python train.py --embed_dim=256 --encoder_bias="all" --encoder_parallel_block=false --encoder_expert_mlp_ratio=0.25 --encoder_patch_size=[4, 4] --encoder_conv_stem=false --text_encoder_width=192 --text_encoder_layers=6 --text_encoder_norm_position="res_post" --epochs=42.3 --weight_decay=0.2
Rows from block 4 of the image encoder, named by matrix and row number. Rows with one number belong to one neuron. Each number is 128 + 32 x the weight over the matrix's rms, rounded and kept within 0 to 255. All counts start at 0. Numbers have three digits each.
# gate: MLP gate (encoder.blocks.4.mlp.gate.weight, 768x192), inputs 32-63
# fc1: MLP up (encoder.blocks.4.mlp.fc1.weight, 768x192), inputs 32-63
# fc2: MLP down (encoder.blocks.4.mlp.fc2.weight, 192x768, transposed), outputs 32-63
gate.174:125127135121128137121133127112130141114133119140112124120155120136143134127108126117137125144111
fc1.174:153139118127158120191121134132153137154139105143077112127109135153168141112134135124095133142123
fc2.174:155119105120134185140157135123107115144145152138135138125152099141125110157145147123124145132117
gate.175:199191073134133140083108123179155095146072142123116221095142153134165160161091097047165175169103
fc1.175:103136143159118098143152098127135131149132138116121146130122138137150110104107107115117128077191
fc2.175:121148116121122107164131148149114142105101136135126132142151137148130142142114143140119125128130
gate.176:090075182122132112125164121087123156112157143142145104172082112084100109102200170155074075094174
fc1.176:070091118154116028146118192123037192129089186164122122126137141134131169183120157115115103107149
fc2.176:117114162076167149128103255161087106095090134000139150122056227119096115123127162114151144232182
gate.177:193185071141117128083115131175173084126054130119129221113150152153129156160095101059160161151069
fc1.177:136111141108120128105119128114147138143125152157110145114095172136117146096145151151112090145167
fc2.177:130105153124105136114131166156107133115126103117125127127117138124137116131115146132133123128117
gate.178:199199082154111159077109135178160087117068150111126222131152150159149157159099090049162167166073
fc1.178:146069110147137130103119138149119128111127113149150151110177123080133075143096156122141122201132
fc2.178:088146130125150124126109126127108137136149124119107121104151125132132151141138136131119131127133
gate.179:137118125128130131140146125129124130129128127141129136130129115142133130132127129146120123134119
fc1.179:109127142132109160106135156120123114125149129126136166105112089138125125114145109108137144152148
fc2.179:140115145097112139136124117153124130138132145154122103133121128140122131108147129116134138129112
gate.180:191194079142113139072114110167176092134063140127137218103154150158123153135109110055175169155096
fc1.180:160129189109092147151101118118107118153148106135134134111139131167118076145186156155098141058160
fc2.180:161124128117129171114136154133124168126146142098132129129103150129119121131083111127113139123130
gate.181:075080171122142101181164131102097187109167122098136080166077114084071094123162176163103126089181
fc1.181:079082105004134032163156255131082093123161117093144129151129194114135118149156138119097082114150
fc2.181:110067190064136168067152107122126176175198125163076158092061251104149080200107190194089178234133
gate.183:190211067148109123069111129177166074129055147141117210106144151139140157150104107048157171152094
fc1.183:137101124139106170102101128163122100131116171136133145099181126110156136153089114091145166168127
fc2.183:113119117126111142118119127111152113121139138110132121131109133132110129132159116143135118128134
gate.185:212184066136124138074111126179178093146056147117115203108124151154157160135082106044162180159074
fc1.185:121114140117089130134166167151100100142123129106142180127116071107145121111114192118109129107089
fc2.185:107139106125114137131140121114156147098138143119135118122119128118130134112152133136138131122141
gate.186:128138136133125124131117135123129126110122105122133133130125143119133117130135122131149130135137
fc1.186:136148128132122148125125161117122141127102105117159157120150124119089134151147141099136121150142
fc2.186:158137132116131127122130144114121136136132134114129120115123142121143134141125103108129112125120
gate.187:197179082144106130086106124184162071130050144119112207126157150157125161146100097051172170169082
fc1.187:150103101135124144118130103143149128121157168111167112160112159125133079113131116105140105102186
fc2.187:105133127125150150124128140147108125126100111111128120125141137127117143149103126140134124106125
gate.188:170170066109123101122169176198142128135091124148141199113150135172138123152080118117163194192078
fc1.188:072089134072076152140094147142159049070139172168148084161092110115101154133188125138153127180136
fc2.188:062130103181070108138103144116142082129058109170108091115138108134149123159053113154131111191114
gate.189:193201057143127136052117106192154088130062148114128218102154154172143165154080085057179164167074
fc1.189:158126120093165109117143115147124139145124134116099128153127088094126158139127109158144079092111
fc2.189:144116115141136108138143164131114116118117128110137139133103119134122121112131133147128131132142
gate.190:206220054144138149057128133176177092147049130122123248102168160168155158154087094045181188151058
fc1.190:100105106164148136143138157095113112115111109128135193120094137113118172164123119126075112183066
fc2.190:079131114123136107104102132133135089093151147139132094151151124144140132118179127112126137142140
gate.191:195189076133131152076106135170172101125051139133128214115139162145135163150102080048171180180087
fc1.191:124121148134144132149132142092125113170144133142107134118120117128133156082131143099126136110099
fc2.191:114129087124111127122150144141143104128138149128163123133115135142135117121122110137113143107149
gate.192:186168100138120132099106126148128105153099127135133175131164132183157130115081097081145151160113
fc1.192:098155121174117146087160057151199196117199146188117142150092242135150236199142094036153111116030
fc2.192:130099103118187183067121104084098133085036147136097076073059122140141084151090105170138134255049
gate.193:201197059132117137074098122169164076118069142126127199116155149160141157157100100044174162162079
fc1.193:158129111137144130129138139146133156111156172163156126110119081100130167140117079190117134129116
fc2.193:140127135174135144132122100107114156123104103118102135142147126141095117139143182117141101132113
gate.194:194198075127123140074117141184165073141058146129137205116135146153138151150078101049179161160089
fc1.194:145133149122077110105115149093147111125130185139160136148139132116145119075112185136155134124199
fc2.194:114143116118133102117137136167110142122125127120131103111137131115111146133095097118112122112106
gate.195:207200058132129141080117130173173103136068139129132213123153145146150154136099088043182160138078
fc1.195:107098084132130171142147134113109102104126120130140140123104177116105104145157151072135178164137
fc2.195:079123130102126134119087116117140132131134114130148108112146132114126111128097102120113101119122
gate.196:192205069142132143059110126191171093127061128127129200087144141157160167153093099047173161155093
fc1.196:112109120130119131142140123109108180145115110123106100109146154122113126099136137146141115133077
fc2.196:141137128133135131119135133097117137095141114121118133124143164114124144132159116115138150121129
gate.197:126142121163122120122096108135140153147123136139117120149131102129124120136115116120122147126127
fc1.197:168089106062132167086183169162118060113126127079096171054136136117175169123163122071145122130118
fc2.197:139000168153077074166160107096150161179115088125109239098116160118128196075137118191150145107179
gate.198:181190071133121151078105131169165087130056127129124196109160135142130166156079100069163162161074
fc1.198:135150120134137107127159101152196164068162161105120117127093136132113128155113081139113143121137
fc2.198:146105158143125141143113103135101163155126076136099123138154110132132142131131188074136119153109
gate.199:188184084156130156057095127174158077141068124110119226116140166135149156147097101069185158161081
fc1.199:112146079114130137117087152168138136116134146149105117136135093146149152150098086113113147162107
fc2.199:160119131116122112165137093100156099121119125120148114134111125129132149117145135098142114126119
gate.200:152129090119124164098151130103168102135095149183130174116140159137142116150101075082139148153112
fc1.200:122092143121108099217173255184077061099132129079183140138177105105169133044099117123112105099150
fc2.200:136210081131108131121132167172164052079116156117149086154152065134127080139093111106128082095107
gate.201:208196058125123133073119116179171083134047140132110199128144148149137154157091086059158157167101
fc1.201:116128142111138129131124132100138145095149101119144114101122115132103122121178080116118124128166
fc2.201:114113148132138121136123161129127130166106128122128128136114114127128143131120166130135122120124
gate.202:183199071124121133076110119172174101131054129123118213111136137161140172149103104049159163171082
fc1.202:140097108108172111132108087103154151125091086160127107147144114099109105150124147141133125112163
fc2.202:151147139127150113142114118120099175140111128111104132124133148119115137139123132135153111097120
gate.203:189180039129139136076116117183168086142053141122133206108143160150149158153096103042168164150086
fc1.203:118122159096127110099120099113147152143122093138162175134117130082158108114099112130122131169127
fc2.203:100125119129112128126101125133101130131109137140114139138145140135129145145119135123157118121109
gate.204:174116130152130146118094155170116056128082105122149125113161118164140138095141132091150134136069
fc1.204:085177092097151052141140118104160214105184210145115124130066170145088085191073104216118118105205
fc2.204:114120164146061110134142064145226159218149117143097154111144123126114180191098164175124074101184
gate.205:117127126129121133133132119121125120128126126140126119124146122143122116119131127131129114113145
fc1.205:161115131123133152121126110131114140118147126120108114139159100091131133120107115146118149091134
fc2.205:142146119124121125132126110116134139119130140130129114139104119156115129131112103126132123130128
gate.206:078073149146124119188144115118095159119143096124149091145084092094105099105177173208088086114175
fc1.206:157114069087161067112139195193066236104127029036187201137167086138102116194158105171120082156126
fc2.206:139042168171059156103151205022175123175070114079120134117075135109092187171062139253127147255197
gate.207:204193057137122160059125140175172092124075150133116211105143152160151161142082098058185160159086
fc1.207:168110147136140129145139136130120089130116148153091162132090132140150133167098122174182150178096
fc2.207:105155136118128148131141131123121130103149132130126116135127115133129104107159142134130134137142
gate.208:198211074135087133070124124149161095149075135132127198104149157159147161154092085056157177153071
fc1.208:143149127130132124076135133129144159086134126163085081167135141128130128123114114169119099150130
fc2.208:137111156135136118136103117119099176138114109118102121130129136134122134128116124095145124130135
gate.209:192194059156128134070121127203185095120042154116117198079157146152143170151094091046167165161078
fc1.209:098117174120142107138115136143136165097134142130124132163152140124116111100178102100079132111081
fc2.209:150135115130143093122140148100135210143129117127152124122143128117084134147094142131137118125125
gate.210:120164115109142140110129146153135122141112142131130124116105131144148126111127144144136132140137
fc1.210:152119139169110123181133066077140108095144104121071107080128186095081156198102026110140125110077
fc2.210:153128125116106119144139247149138102071084125054132129156136132116131162136109116117151126158094
gate.211:127170074141119122087122132183157135135110146115133171104183143157128141165065118106186170142098
fc1.211:193205095199123148156143083162089157170127072076130153157150082146132092086141147161113123123127
fc2.211:167108167025171129110140118158127145117187178096122184111090220128126127117177198099099135103154
gate.212:183126116120149142153119179185106075123127107098135124144139112107160153077081126111143118121134
fc1.212:048136112150092143039121075025196196140081180169065118021089196196122144227193056144089203207056
fc2.212:069179133102076133121145198167222139180204134108093227150162106091165121152142186131130121051172
gate.213:185191082145142160078115132162158104122059137124107199125154154150129166151111100071159180161098
fc1.213:124150118102108118099130121069085113144109099144198096139135121139093094105089159121082109098132
fc2.213:109145128127121096123114142122132134162128123115123100116145148125130153133127091139126128108127
gate.214:142160107130126102074124131170161132134114112124129178083166157186134136156095123088185160112131
fc1.214:102068169067092098170112181060137138062148189165122114183101172070067101157176192132079118115191
fc2.214:147144136233050105192139209138132141137200068080152106149213076121112113093125072128121138053138
gate.215:115126127118133124112120129113140126138116132122121111138109127136120139111120130121127133132139
fc1.215:103142123150129163148115143140139116131137132085132123152145116103138148125145140147123159116148
fc2.215:113115131130125152097123143120116114126129121126124107134126131130126124130156153110125139124126
gate.216:111139088113105163046096101101159139131074119112103186063198162126120203167096096095181131140084
fc1.216:079076173055116053136118142054126174128154123058171125138144183082106197161155212129122100034056
fc2.216:126106088173110086161131163115109113054065156101144058143173057131133105089099018140106154103147
gate.217:121134115117129134133121136122124143132116134135114141102139120125132121124127115120127134138134
fc1.217:100129117103130158128116146123125170107126110152085109161128148136156159133133104160110113118131
fc2.217:133130138159133133122123133109135122132131125150133133118120119119138108102115132117118113154121
gate.218:174134099139122150109105169209093089133076102112132156121146130165151183107129147088168122168121
fc1.218:125125171148082097145126129089126066107094135188173126090189175120136131170103138155176130159147
fc2.218:143121152145095146130146137129126080165198126136125113106117110130137111133134108167115154099139
gate.219:120115125128137128122114125137116130124132119141116123119109133113120129123126130130131139121126
fc1.219:143120135099152138086119115145102126131144104105118120111132137130159125099109120139143156148160
fc2.219:130125120128128136132130135122141131130119116121108125120127135137145122125132127136136136126131
gate.220:129119136140127141105070122092148071124072137130079115104168169133150178114137137060161091111117
fc1.220:176141114120163105120133151165107123128167101086096157154089078065132070157028062187113163179143
fc2.220:150110152136100067143151099154150105121165142133118094130113142104080145112149128146130115086168
gate.221:135132138129130139127130129132121111131137123125120136125130117144143152137116134138144106121145
fc1.221:170135130145103150132159114124117160089147096082149152139160098112081149156122082132105120143149
fc2.221:116136135138126120144130136143134130123124145117111122132154126134137139126129131140130124116124
gate.222:202152046147106115118122156156110125125074106107128207137156120115131118114093110117112152204110
fc1.222:142124084151106170178197155146079073149141156181097146133148101124121106112114127139120150190170
fc2.222:161156138100076144112138068169168106127246110213114140145133148141130153176160194149130128081126
gate.223:148146121123107116094123137128145117103105121129122159130145151140159144168098134077177144135126
fc1.223:172128151129100228143120161209102019128081082071122124112131097154142075000142112135120105119144
fc2.223:131155192062083114101107148176164136152192115094158128120099189116130125197078254132102153165229
gate.224:193190068132111129072102120189166086147063128120114192116147142139134153126095098057165178144085
fc1.224:123095147148137150130107123195092110112113086133124143130114116156158152137124173157096125108009
fc2.224:109108125131126156117124170088171127124152138111131112122137147143120124101144130127127116130153
gate.225:139166080123117131100125101142136128133119135142120154162141110091103141130111051101139145142094
fc1.225:000097146149105165076061054044179246144110173082085075140144197150103255240138106093148074072148
fc2.225:096073101170180187144194127056056127135107137116086120135114099115150138097123039146122123184111
gate.226:139164131146153145069129101120145125140110129148124134117115138134134150141127113090135119140124
fc1.226:150166106094165137066238069144106252172173176154123170184106122117116037176153113135084147131162
fc2.226:096122128073192126122123139166051160127113135125127194129155173128115106102193160025129158064076
gate.227:212205067125127132072114107180176069138052132128121206086118159144133168140100093056158166156089
fc1.227:155124126156129105129147133120137110160117130134117123140142107165119096127142113137160128117157
fc2.227:139128112125126132143108126134097108139132126146122125142130124150125128116108135123117112124147
gate.228:187191088135128146064117119177165096139070141112130204126144140167168171144081091060167176182081
fc1.228:115151118142160135153114130158146155168131159131124114151147171103115122141107099144123107162128
fc2.228:129120117130137143121115149083122146139132112128107141126122125115141146125164146088130118142143
gate.229:209200058142125147080124134164167088145051130131121202119148150149142163139101093061181179155081
fc1.229:145152110059133148127156085123140119171088116133168118146176121072133081109085157136116092119198
fc2.229:122136140115139140108122143147124116117131123147096139120129122123119132133135132107126121133111
gate.230:195192070148129146068109127176167098145068158136113206111167146148140162135088094065169156157089
fc1.230:143103121152123159100137097099152115107134159122159147137095122098111135139123199133142128188191
fc2.230:114129128138105153097103112143126153137132135129121124100135144128121133106150101120164137123109
gate.231:188165089123117120058107098150160093136064143126119172109176164147160147135111113053177175146103
fc1.231:158148089196150224100103046146133087112106144102129122120123078168150120067101150112179159156152
fc2.231:103061171105117182124136117134144120131211131118130131115091210123144133139137202167145150180193
gate.232:158142109132123114061125111132141136158095134127135142143143170146147175141092108080154148139154
fc1.232:249072177057101000200167255181038000122141122155138132129106186129109122003137179067163088098129
fc2.232:167183039186045107061117126070248135104054130154123107104210000140142094178091031170125110114080
gate.233:088100155121126101149149115062133160116170133135134094153095138091085098121155136175091098111173
fc1.233:011100143034115198089158218122192135127142222134113189091107158125141114255140137152151178135114
fc2.233:144095130037129115060115074095223142234101171110101179130106124146158158175055153206122096215141
gate.234:116119120113117155131126102099151103125133163153139096134164157135138136125100131118183128114101
fc1.234:179129190126161134079105110048153094109149184152164116190104232001161165107201154074160113134239
fc2.234:125139077115139061114095072097130125074107158128164046139142083132114122126095077135147115108115
gate.235:126120126129125130125119137135127130127129125126127126128123121129129123139129123124114128132133
fc1.235:145128134122118142183102114144126128116111133160154151129073130102161183113117160121111164139147
fc2.235:116118131109131126130156127127126141118124122116121131133120120120134112113141118129121110098125
gate.236:123114130142111124135102140121133126127122135151124124125129121136124124123117128140134133128120
fc1.236:133125140142144138144148127110120123132132106120137126101153125123149144133142121137125106141089
fc2.236:131116137122102117110123098132135126132122138117124130144139145122138137146143117126121135104109
gate.237:186191077127129132072129139176153103128097120130128200110145138151122157148089096071164155153076
fc1.237:143159132103164099091162112085145102114155169138072121122145153081167146155116100075088163126152
fc2.237:142163180147112090142189122198085080127092121137113127137136126141113087109057093145130114116092
gate.238:187202077132127152067116108177169090110065141124140202111151141164154168151086096057160187163098
fc1.238:139127155136143134126130131095107099112111126120188134170088151126133121178146175112160128176112
fc2.238:111131106133134133082109126119130131128152134126131070119122158132131143150150103128133124126141
gate.239:151155128136128116089115118101156125133097143118108150150110171115158149143115130068198147156097
fc1.239:125042093000111016195255255184096058077163197168165126130127213125132092121122183126100108150140
fc2.239:138255012225092115136094141125137151102054123152145086136255000140121101142157044044118121020000
gate.240:196207068149124148058097136172164091140067141140129214114147139145129167150115096057159166173082
fc1.240:089150112099127099110120083136157174108137105112137111128114144112130137153146075085102137068129
fc2.240:120128152159132119167130151109089139135101114121128136153134122128136121137109141126101140135125
gate.241:150171053132106140109137134161174105121137130114113182081140111196120090107044080084160203149064
fc1.241:160174108188108142198181108173094028121113159128102125082148052146140083017105114159087145160093
fc2.241:176102203110077151091137111139173076118138113124139143126085154106084157186132200192120140174121
gate.242:129130127144117113136128130126143129145134127118126131106141131134128118122138128124115153132132
fc1.242:144146108108107139144126109120151119108137097143140111136121113112142122137129142161120157143102
fc2.242:144127131141145140117140134129121139122132139130136132153140137132153136129141133135107152110162
gate.243:198194074131132138085103133171175085133039144141112201125149149159145171141099093048168169161088
fc1.243:106126119146103154114107107178138138134141084138127117144122129110089153140143115100138140115151
fc2.243:137116106118139138148128137140135125129127133120152116124104111111114119123134119138142122143133
gate.244:131138118138134129133119134116142125132146132118114127130143129153132119136127125133139127137111
fc1.244:136153124079132168110123143134115157094128138133140154132104130145153110135115143119143139131095
fc2.244:117123117139121147119120134137128120111135160122134124124112152128136123118146108145123132125127
gate.245:135120129137134129129126127126134132131119118131132142133125137119129124134134120122121114125122
fc1.245:161112120113127119096125120155147134143105135134165121119152119156114137115133107150132131133140
fc2.245:126126125148136106140151135138121106139122122124129153132144114135132134149111132134122129115140
gate.246:145168109140133131099128120142152122113106148102110143139121111130156123130127123099149157138092
fc1.246:118122177176159255169048075042148011105076095165092092109162108112065181047127174135148103133154
fc2.246:158126231148032160115147120147182144162255095113114113111051205122125140181044200238156127197235
gate.247:153137129134119145111157113123127113136093155156124145139120115108141107130134085105137152160110
fc1.247:103138108104104105127139116060230208097153150128091118126102129145110039162145113090145203117105
fc2.247:127052145180192129171132198086046097124000105130169138129093165118133133059162061136128133166135
gate.248:135141122118112114139121123129108131127138128120125133108128121128110134126128139139137148117124
fc1.248:099128120158099136143115124123118127129146120156124111136117126151133129168129128131146091118170
fc2.248:132134115161138143139103127155128116128133105135101127127146114149137143171082128115133145135119
gate.249:120110160119130102145132105108114150125160120138131097174107116106100128136169148130088100076136
fc1.249:175117126088145001071213161193111227121185175188164129121205183166138126146119059129166082134099
fc2.249:152095215147078167143138255137147091075240094004141074097086214130093092153080161166114147178238
gate.250:164151127176122088107096085112127118136141113123157121108124106141134139090105102124131138141151
fc1.250:183157188202161066174031045114069145078144097166184106086127076157113149070091057185116105107179
fc2.250:159208104170157167147128137140027141111086094160170100150112130104182193145121101082122135162101
gate.251:143140087142111118099119125117167130121117135131130143102151122172133137150111093102157152145112
fc1.251:137142100110181165049150152176132251099127097076122195110098131136113108166150101151097133099160
fc2.251:088152110049254125117078126160085182134110163101106147115122174131083120111174148047139125124093
gate.252:144151129137113110049092098107183162121100124122135173121160192107135164172136140087216129104131
fc1.252:209149072184214123112145094174159155167167100097109116114156082200147085123135039144069156119092
fc2.252:124119102059195139106075085108156111145094157143117176138105169155096136153186155110191133151085
gate.253:083104146103150102198152166122071170109167112104154093153079079091106077120114154193059116127154
fc1.253:065052151068127024086030123060142124144170077115136095117165198150147255182130143084116074097131
fc2.253:108107194077082124097114076172150144066255098201132093108149228163179019171151215125104163057169
gate.254:123137123123118114132125129128109139131123099119131129132149147137152123125117125145122131126142
fc1.254:107105089149132113129138129138145104093130112142143115102184128141145118137145118136103136112099
fc2.254:084130127135135118124139138145110109137131121119119122130137120131147149120128108118116121156122
gate.255:213189055148128146061107108195155083136069145119133244086179145166158151144085096046203185174077
fc1.255:096141208101142144096127123087145163130156133114145142133154156079104100090126185114156120090205
fc2.255:113139143110129128161128148160121122141115143123105118117121146129121141127094117146122141116127
gate.256:210196055141121144078094124184144086133043127140114220116157152148139156155095099060159175174083
fc1.256:121103116141157138156142138155108079129124126147150130176117152127122127109146160128145120157100
fc2.256:115134123126111144124127147108156099116145135125156118139113117134152102122147106130132139140143
gate.257:121125134145125130123118140120127123105140125126121139147122134114124117112115126119124129129123
fc1.257:116142178148127138122127135119157118118101128144124159097143143125140123132132116174089136131117
fc2.257:128123141125147138116128120139118127130119125139133146128102131127121138143148135117110142115145
gate.258:203205084149114111084156107178147113146125136119133178130222118195171151124106050065208153127084
fc1.258:198112175105118016154165166120158161117167087088097110135068109101099079088167085083090105100112
fc2.258:151094074194118098187140103068145115158000133160162126111137060121107136093134036147086133107136
gate.259:194191056121141151077118122163152089142051160119130217110137148145155155131097090047165173158087
fc1.259:099122162189128092112134143155122120143122105116109110131117140115106148136116093108172114120087
fc2.259:112130122151112119156125131130133132133132139118147128137102130119118100122094129129110125130154
gate.260:119143133134134131134123135119140127131124128147127118114116135128128124127111121124135123131119
fc1.260:123093150124094123130136137135155133104128119112156140098146137140140111109066143100117150160108
fc2.260:125131145139143142101119131107137134120131117132115138126127119130123097123133120111130128136130
gate.261:118124126136132128127133129145124119136126106126132124129124124124129122130134127116132113136122
fc1.261:137154175086135103145112135115123121096130109112117111153120128130125144124140136112109131136116
fc2.261:137128141109123140122135112135139120123150132129131124126128135114121120127148141128150123116121
gate.262:127122120141130128119123130136120134131117119133127129124132124113125128126123140130117121123126
fc1.262:130123126112124139138111136174116142126135131141126130144112137145135139133134116119110093124138
fc2.262:125130133120132114138152115119129138106112121145136126123123121128124158127128140124133131133122
gate.263:193205064138134150055104139164171086144050136138126207110145151161137164155094092056164159174082
fc1.263:147089154157148127114174158086133116147144131111095113141129118146140149137157146141132089144103
fc2.263:140116116124103122076132119132162124144133144151156127134128136141135135117140101124122127153129
gate.264:203189081144140132065121124184180102119068126117100201114160172148139154151103099059162173151071
fc1.264:101153099119130099133118119116144142116127152153146136113130110111149107144088084130088173147147
fc2.264:127126148148136138140101120105107156154134106126107138140154134105113116129109153124117124133126
gate.265:157141098142102115095152125146122143122105105113126150126135122167162133122088107114142144139090
fc1.265:110153138144116171071158094093191129130117164129119129149078124121110156154153095081136144135132
fc2.265:094071134162148138131111158092085158144025117155092110104129158133126113124133122138168166203123
gate.266:128141138129125129119125117130096131125113106144129119121139133134137112134120114110128126123127
fc1.266:120097125123110132132132121158096133116124119133141131169095133136114129152117153154123097149143
fc2.266:130124144132136126130149149118130142133127149113116139121131126113133116119093112117135112145118
gate.267:122132137117125149127136134125101148115124120131134121121138104133109122130121135131138142135133
fc1.267:135137098097128114162120153140107114134107126128121134104137104144116142146133135101137138118117
fc2.267:107125106120145105128135128134129116130114134122101146110114111130118113116157115118129130121120
gate.268:117118132124137133128118144139134143126136121124137140127128116118119115122115144125119114129102
fc1.268:124107120119119109103152109135143132145118137134082133119150116157136109162109128148115139095152
fc2.268:130140130107142115130115138112139118106116132131114130137111130135119138124106138129142137130107
gate.270:121147098114134129111150130124146152112124169171110163095126121133142091168072131138139170144121
fc1.270:167093183156090128117048119146096030142151041058130072141189171164149168048176135094128033079112
fc2.270:102103197119104076148120138175090171074214055120132075164137181130113078120167207116166074079134
gate.271:120134124133108129137132130121128139136115123138124125131133115126118133126132122125141134135121
fc1.271:114128145143128141119095114140106140122153172158105136122160120141112114119127112114095119150151
fc2.271:109129130136127122139122132150122140116133116121150106119122124113095136133128122142120115132132
gate.272:163177113164138180095099106110182096128063162088099168156145127100129154118118064056153188158073
fc1.272:151172165202097128152064064069091255109031129024130082200025033000108043156163112245023172097255
fc2.272:152003188123077029176200088149165153130255126096132224187172216126044208100146160161106079036242
gate.273:134129124139116146126133123127131118119131133121141125115134123117122124141134131128123134134128
fc1.273:115139148156142138127131133129131164124109135118111112118114120121149135122126144085130107130142
fc2.273:132112130129136105139143129143128119135114131136135106126146144125134140118136149119114116119139
gate.339:129127118122121137133146114093112135141140128131112133125128121133120141118119121137120125127124
fc1.339:125137107135153162135103112142104128131139138163143141111119139126164118107118138140134111176125
fc2.339:111129140122126131127095121145095128143127125142110105112132120122143115147131144127126146128130
gate.340:203179070120132139072094127176156085133059132137128210120144152144124153153091100063137183176097
fc1.340:114101151151142155161140119156081112125111113145138159108140143135172164116137198137090111170106
fc2.340:134133137114100135110134132138148146137150140129134139126124144139111121113132090134137141127134
gate.341:122114116126112117133108115142113117123118121145145127141143129121121112135135132130137131131125
fc1.341:147163147092125113089121120135095138158156098122121148157144099165153142162139126134097148161124
fc2.341:116142123130116146112132126109132120111116133125149112107119108124128120130120119132152125123130
gate.343:188181085135113128056129130177161112139055146114111202084185148150144161140093089050164183152117
fc1.343:123125050135108110106142123140097079121104128138147142169116083139081188123073143182152108162133
fc2.343:070121120141119143126081158117161049111130124139123123134169120146152132122169128115152136113126
gate.344:164137116125109149122132149179120103139090117132139133129133115117127117117154092107133134158081
fc1.344:101077174011114215159097233164119052121122094115128129097114170128103213120097147111105086106133
fc2.344:129233116171104103139094193143146148106172123095184092106145127123128186174077139120114094158159
gate.345:200199074128130135076107108183143095136062137133133192103149146152139165153101090047161178179085
fc1.345:140132128131137108122143106120156157116116133151147096140122151136117112143096076085156129090151
fc2.345:138138116144153112126139118142094149126133115115099123118135143141144152186096120130132104128113
gate.346:197163092114140118112141176185140089133137126143132179122177121163149121093109079091165155149094
fc1.346:202102176127144142221142180140096030124077116148149088170087012094111004069135209198027053202229
fc2.346:147121216156029060174105110191200131149242070113171224134176169137065210147144200133153103007215
gate.347:148145124122119102136126132155135136109114131119164155161151134096132125139138079086134148129091
fc1.347:097137125090163155111232073072255145133174196255126172115171144160141055248129108118130176119166
fc2.347:113097194197127130166126171155009135108085064137145133143101203155131153095170158083119147104102
gate.348:113112129149147149087143056093158182122132138128122116150114111134143119142145110142130105111143
fc1.348:057061162134183129062140024052204232097167105162103088186093094159132075176130069172075095115148
fc2.348:163205116144050099101109022131194127002210109236122008132209047097161013170090141144131101055122
gate.349:136120116116137134132120127117134124130145119121098124122124131118143118139122130118121129123126
fc1.349:147126147145121136137138141141135115119149151161133160131146146098114115107126141132113145115133
fc2.349:126122142125134141113125124116112122122140131149133151118139137136124133112120142139136135112143
gate.350:190199048130128140068127117157160090127070137124124212113139146151134165142105092060183178166099
fc1.350:101082159127112114146102119133117138119163095120145129122108102152126127120101112113124128135148
fc2.350:129120127130143120144140130145128122118112140123128145126132124124137121150108143128132125140110
gate.351:212201067133146123088124131165175091138044132118121206107135158155143158148102084075176164163084
fc1.351:162137126133160130134109114142140095118096141131154117109142146126120152103129151116128137126136
fc2.351:127140136129104125131114131129144112121127135143124151113157127120122121126121131122138146118127
gate.352:179166059138108138081146165162121115145081122137170215115148142157153136148097127099164153179122
fc1.352:116126159126115151148098118194196058099189186143083091070190228156163227125146106015193093065062
fc2.352:196133076179107161089123134050120146104000123218125075131079050141140067167042061178125169255074
gate.353:155136137114126129101140129149142114135106130144136140146116154102132140141102148095143129142112
fc1.353:099140096077127024116181135075139250146169191200159160137126184154084107255182117163138121153129
fc2.353:107106076169155136116103105086076122079091136148089140136167069124133142044208047060120123059000
gate.354:210213048151121133066103147182157106133047150116121241109175157173139149143088091051192186155080
fc1.354:127174101112152099051138102120143117081077178154109115106042130121142144144142072109104114230093
fc2.354:092127131132115065123081124144122213130092092181107130119152101127095120149107132114187082120096
gate.355:194180090147120134067097122186159098136053131122120206110151153148146157155118090065164167156087
fc1.355:148114100136118123172118088156138115135122153131151144109140095151148163169179083117161120125098
fc2.355:156119090126129160145125126082135132112147128106133139147127104095123137133165184122102139117147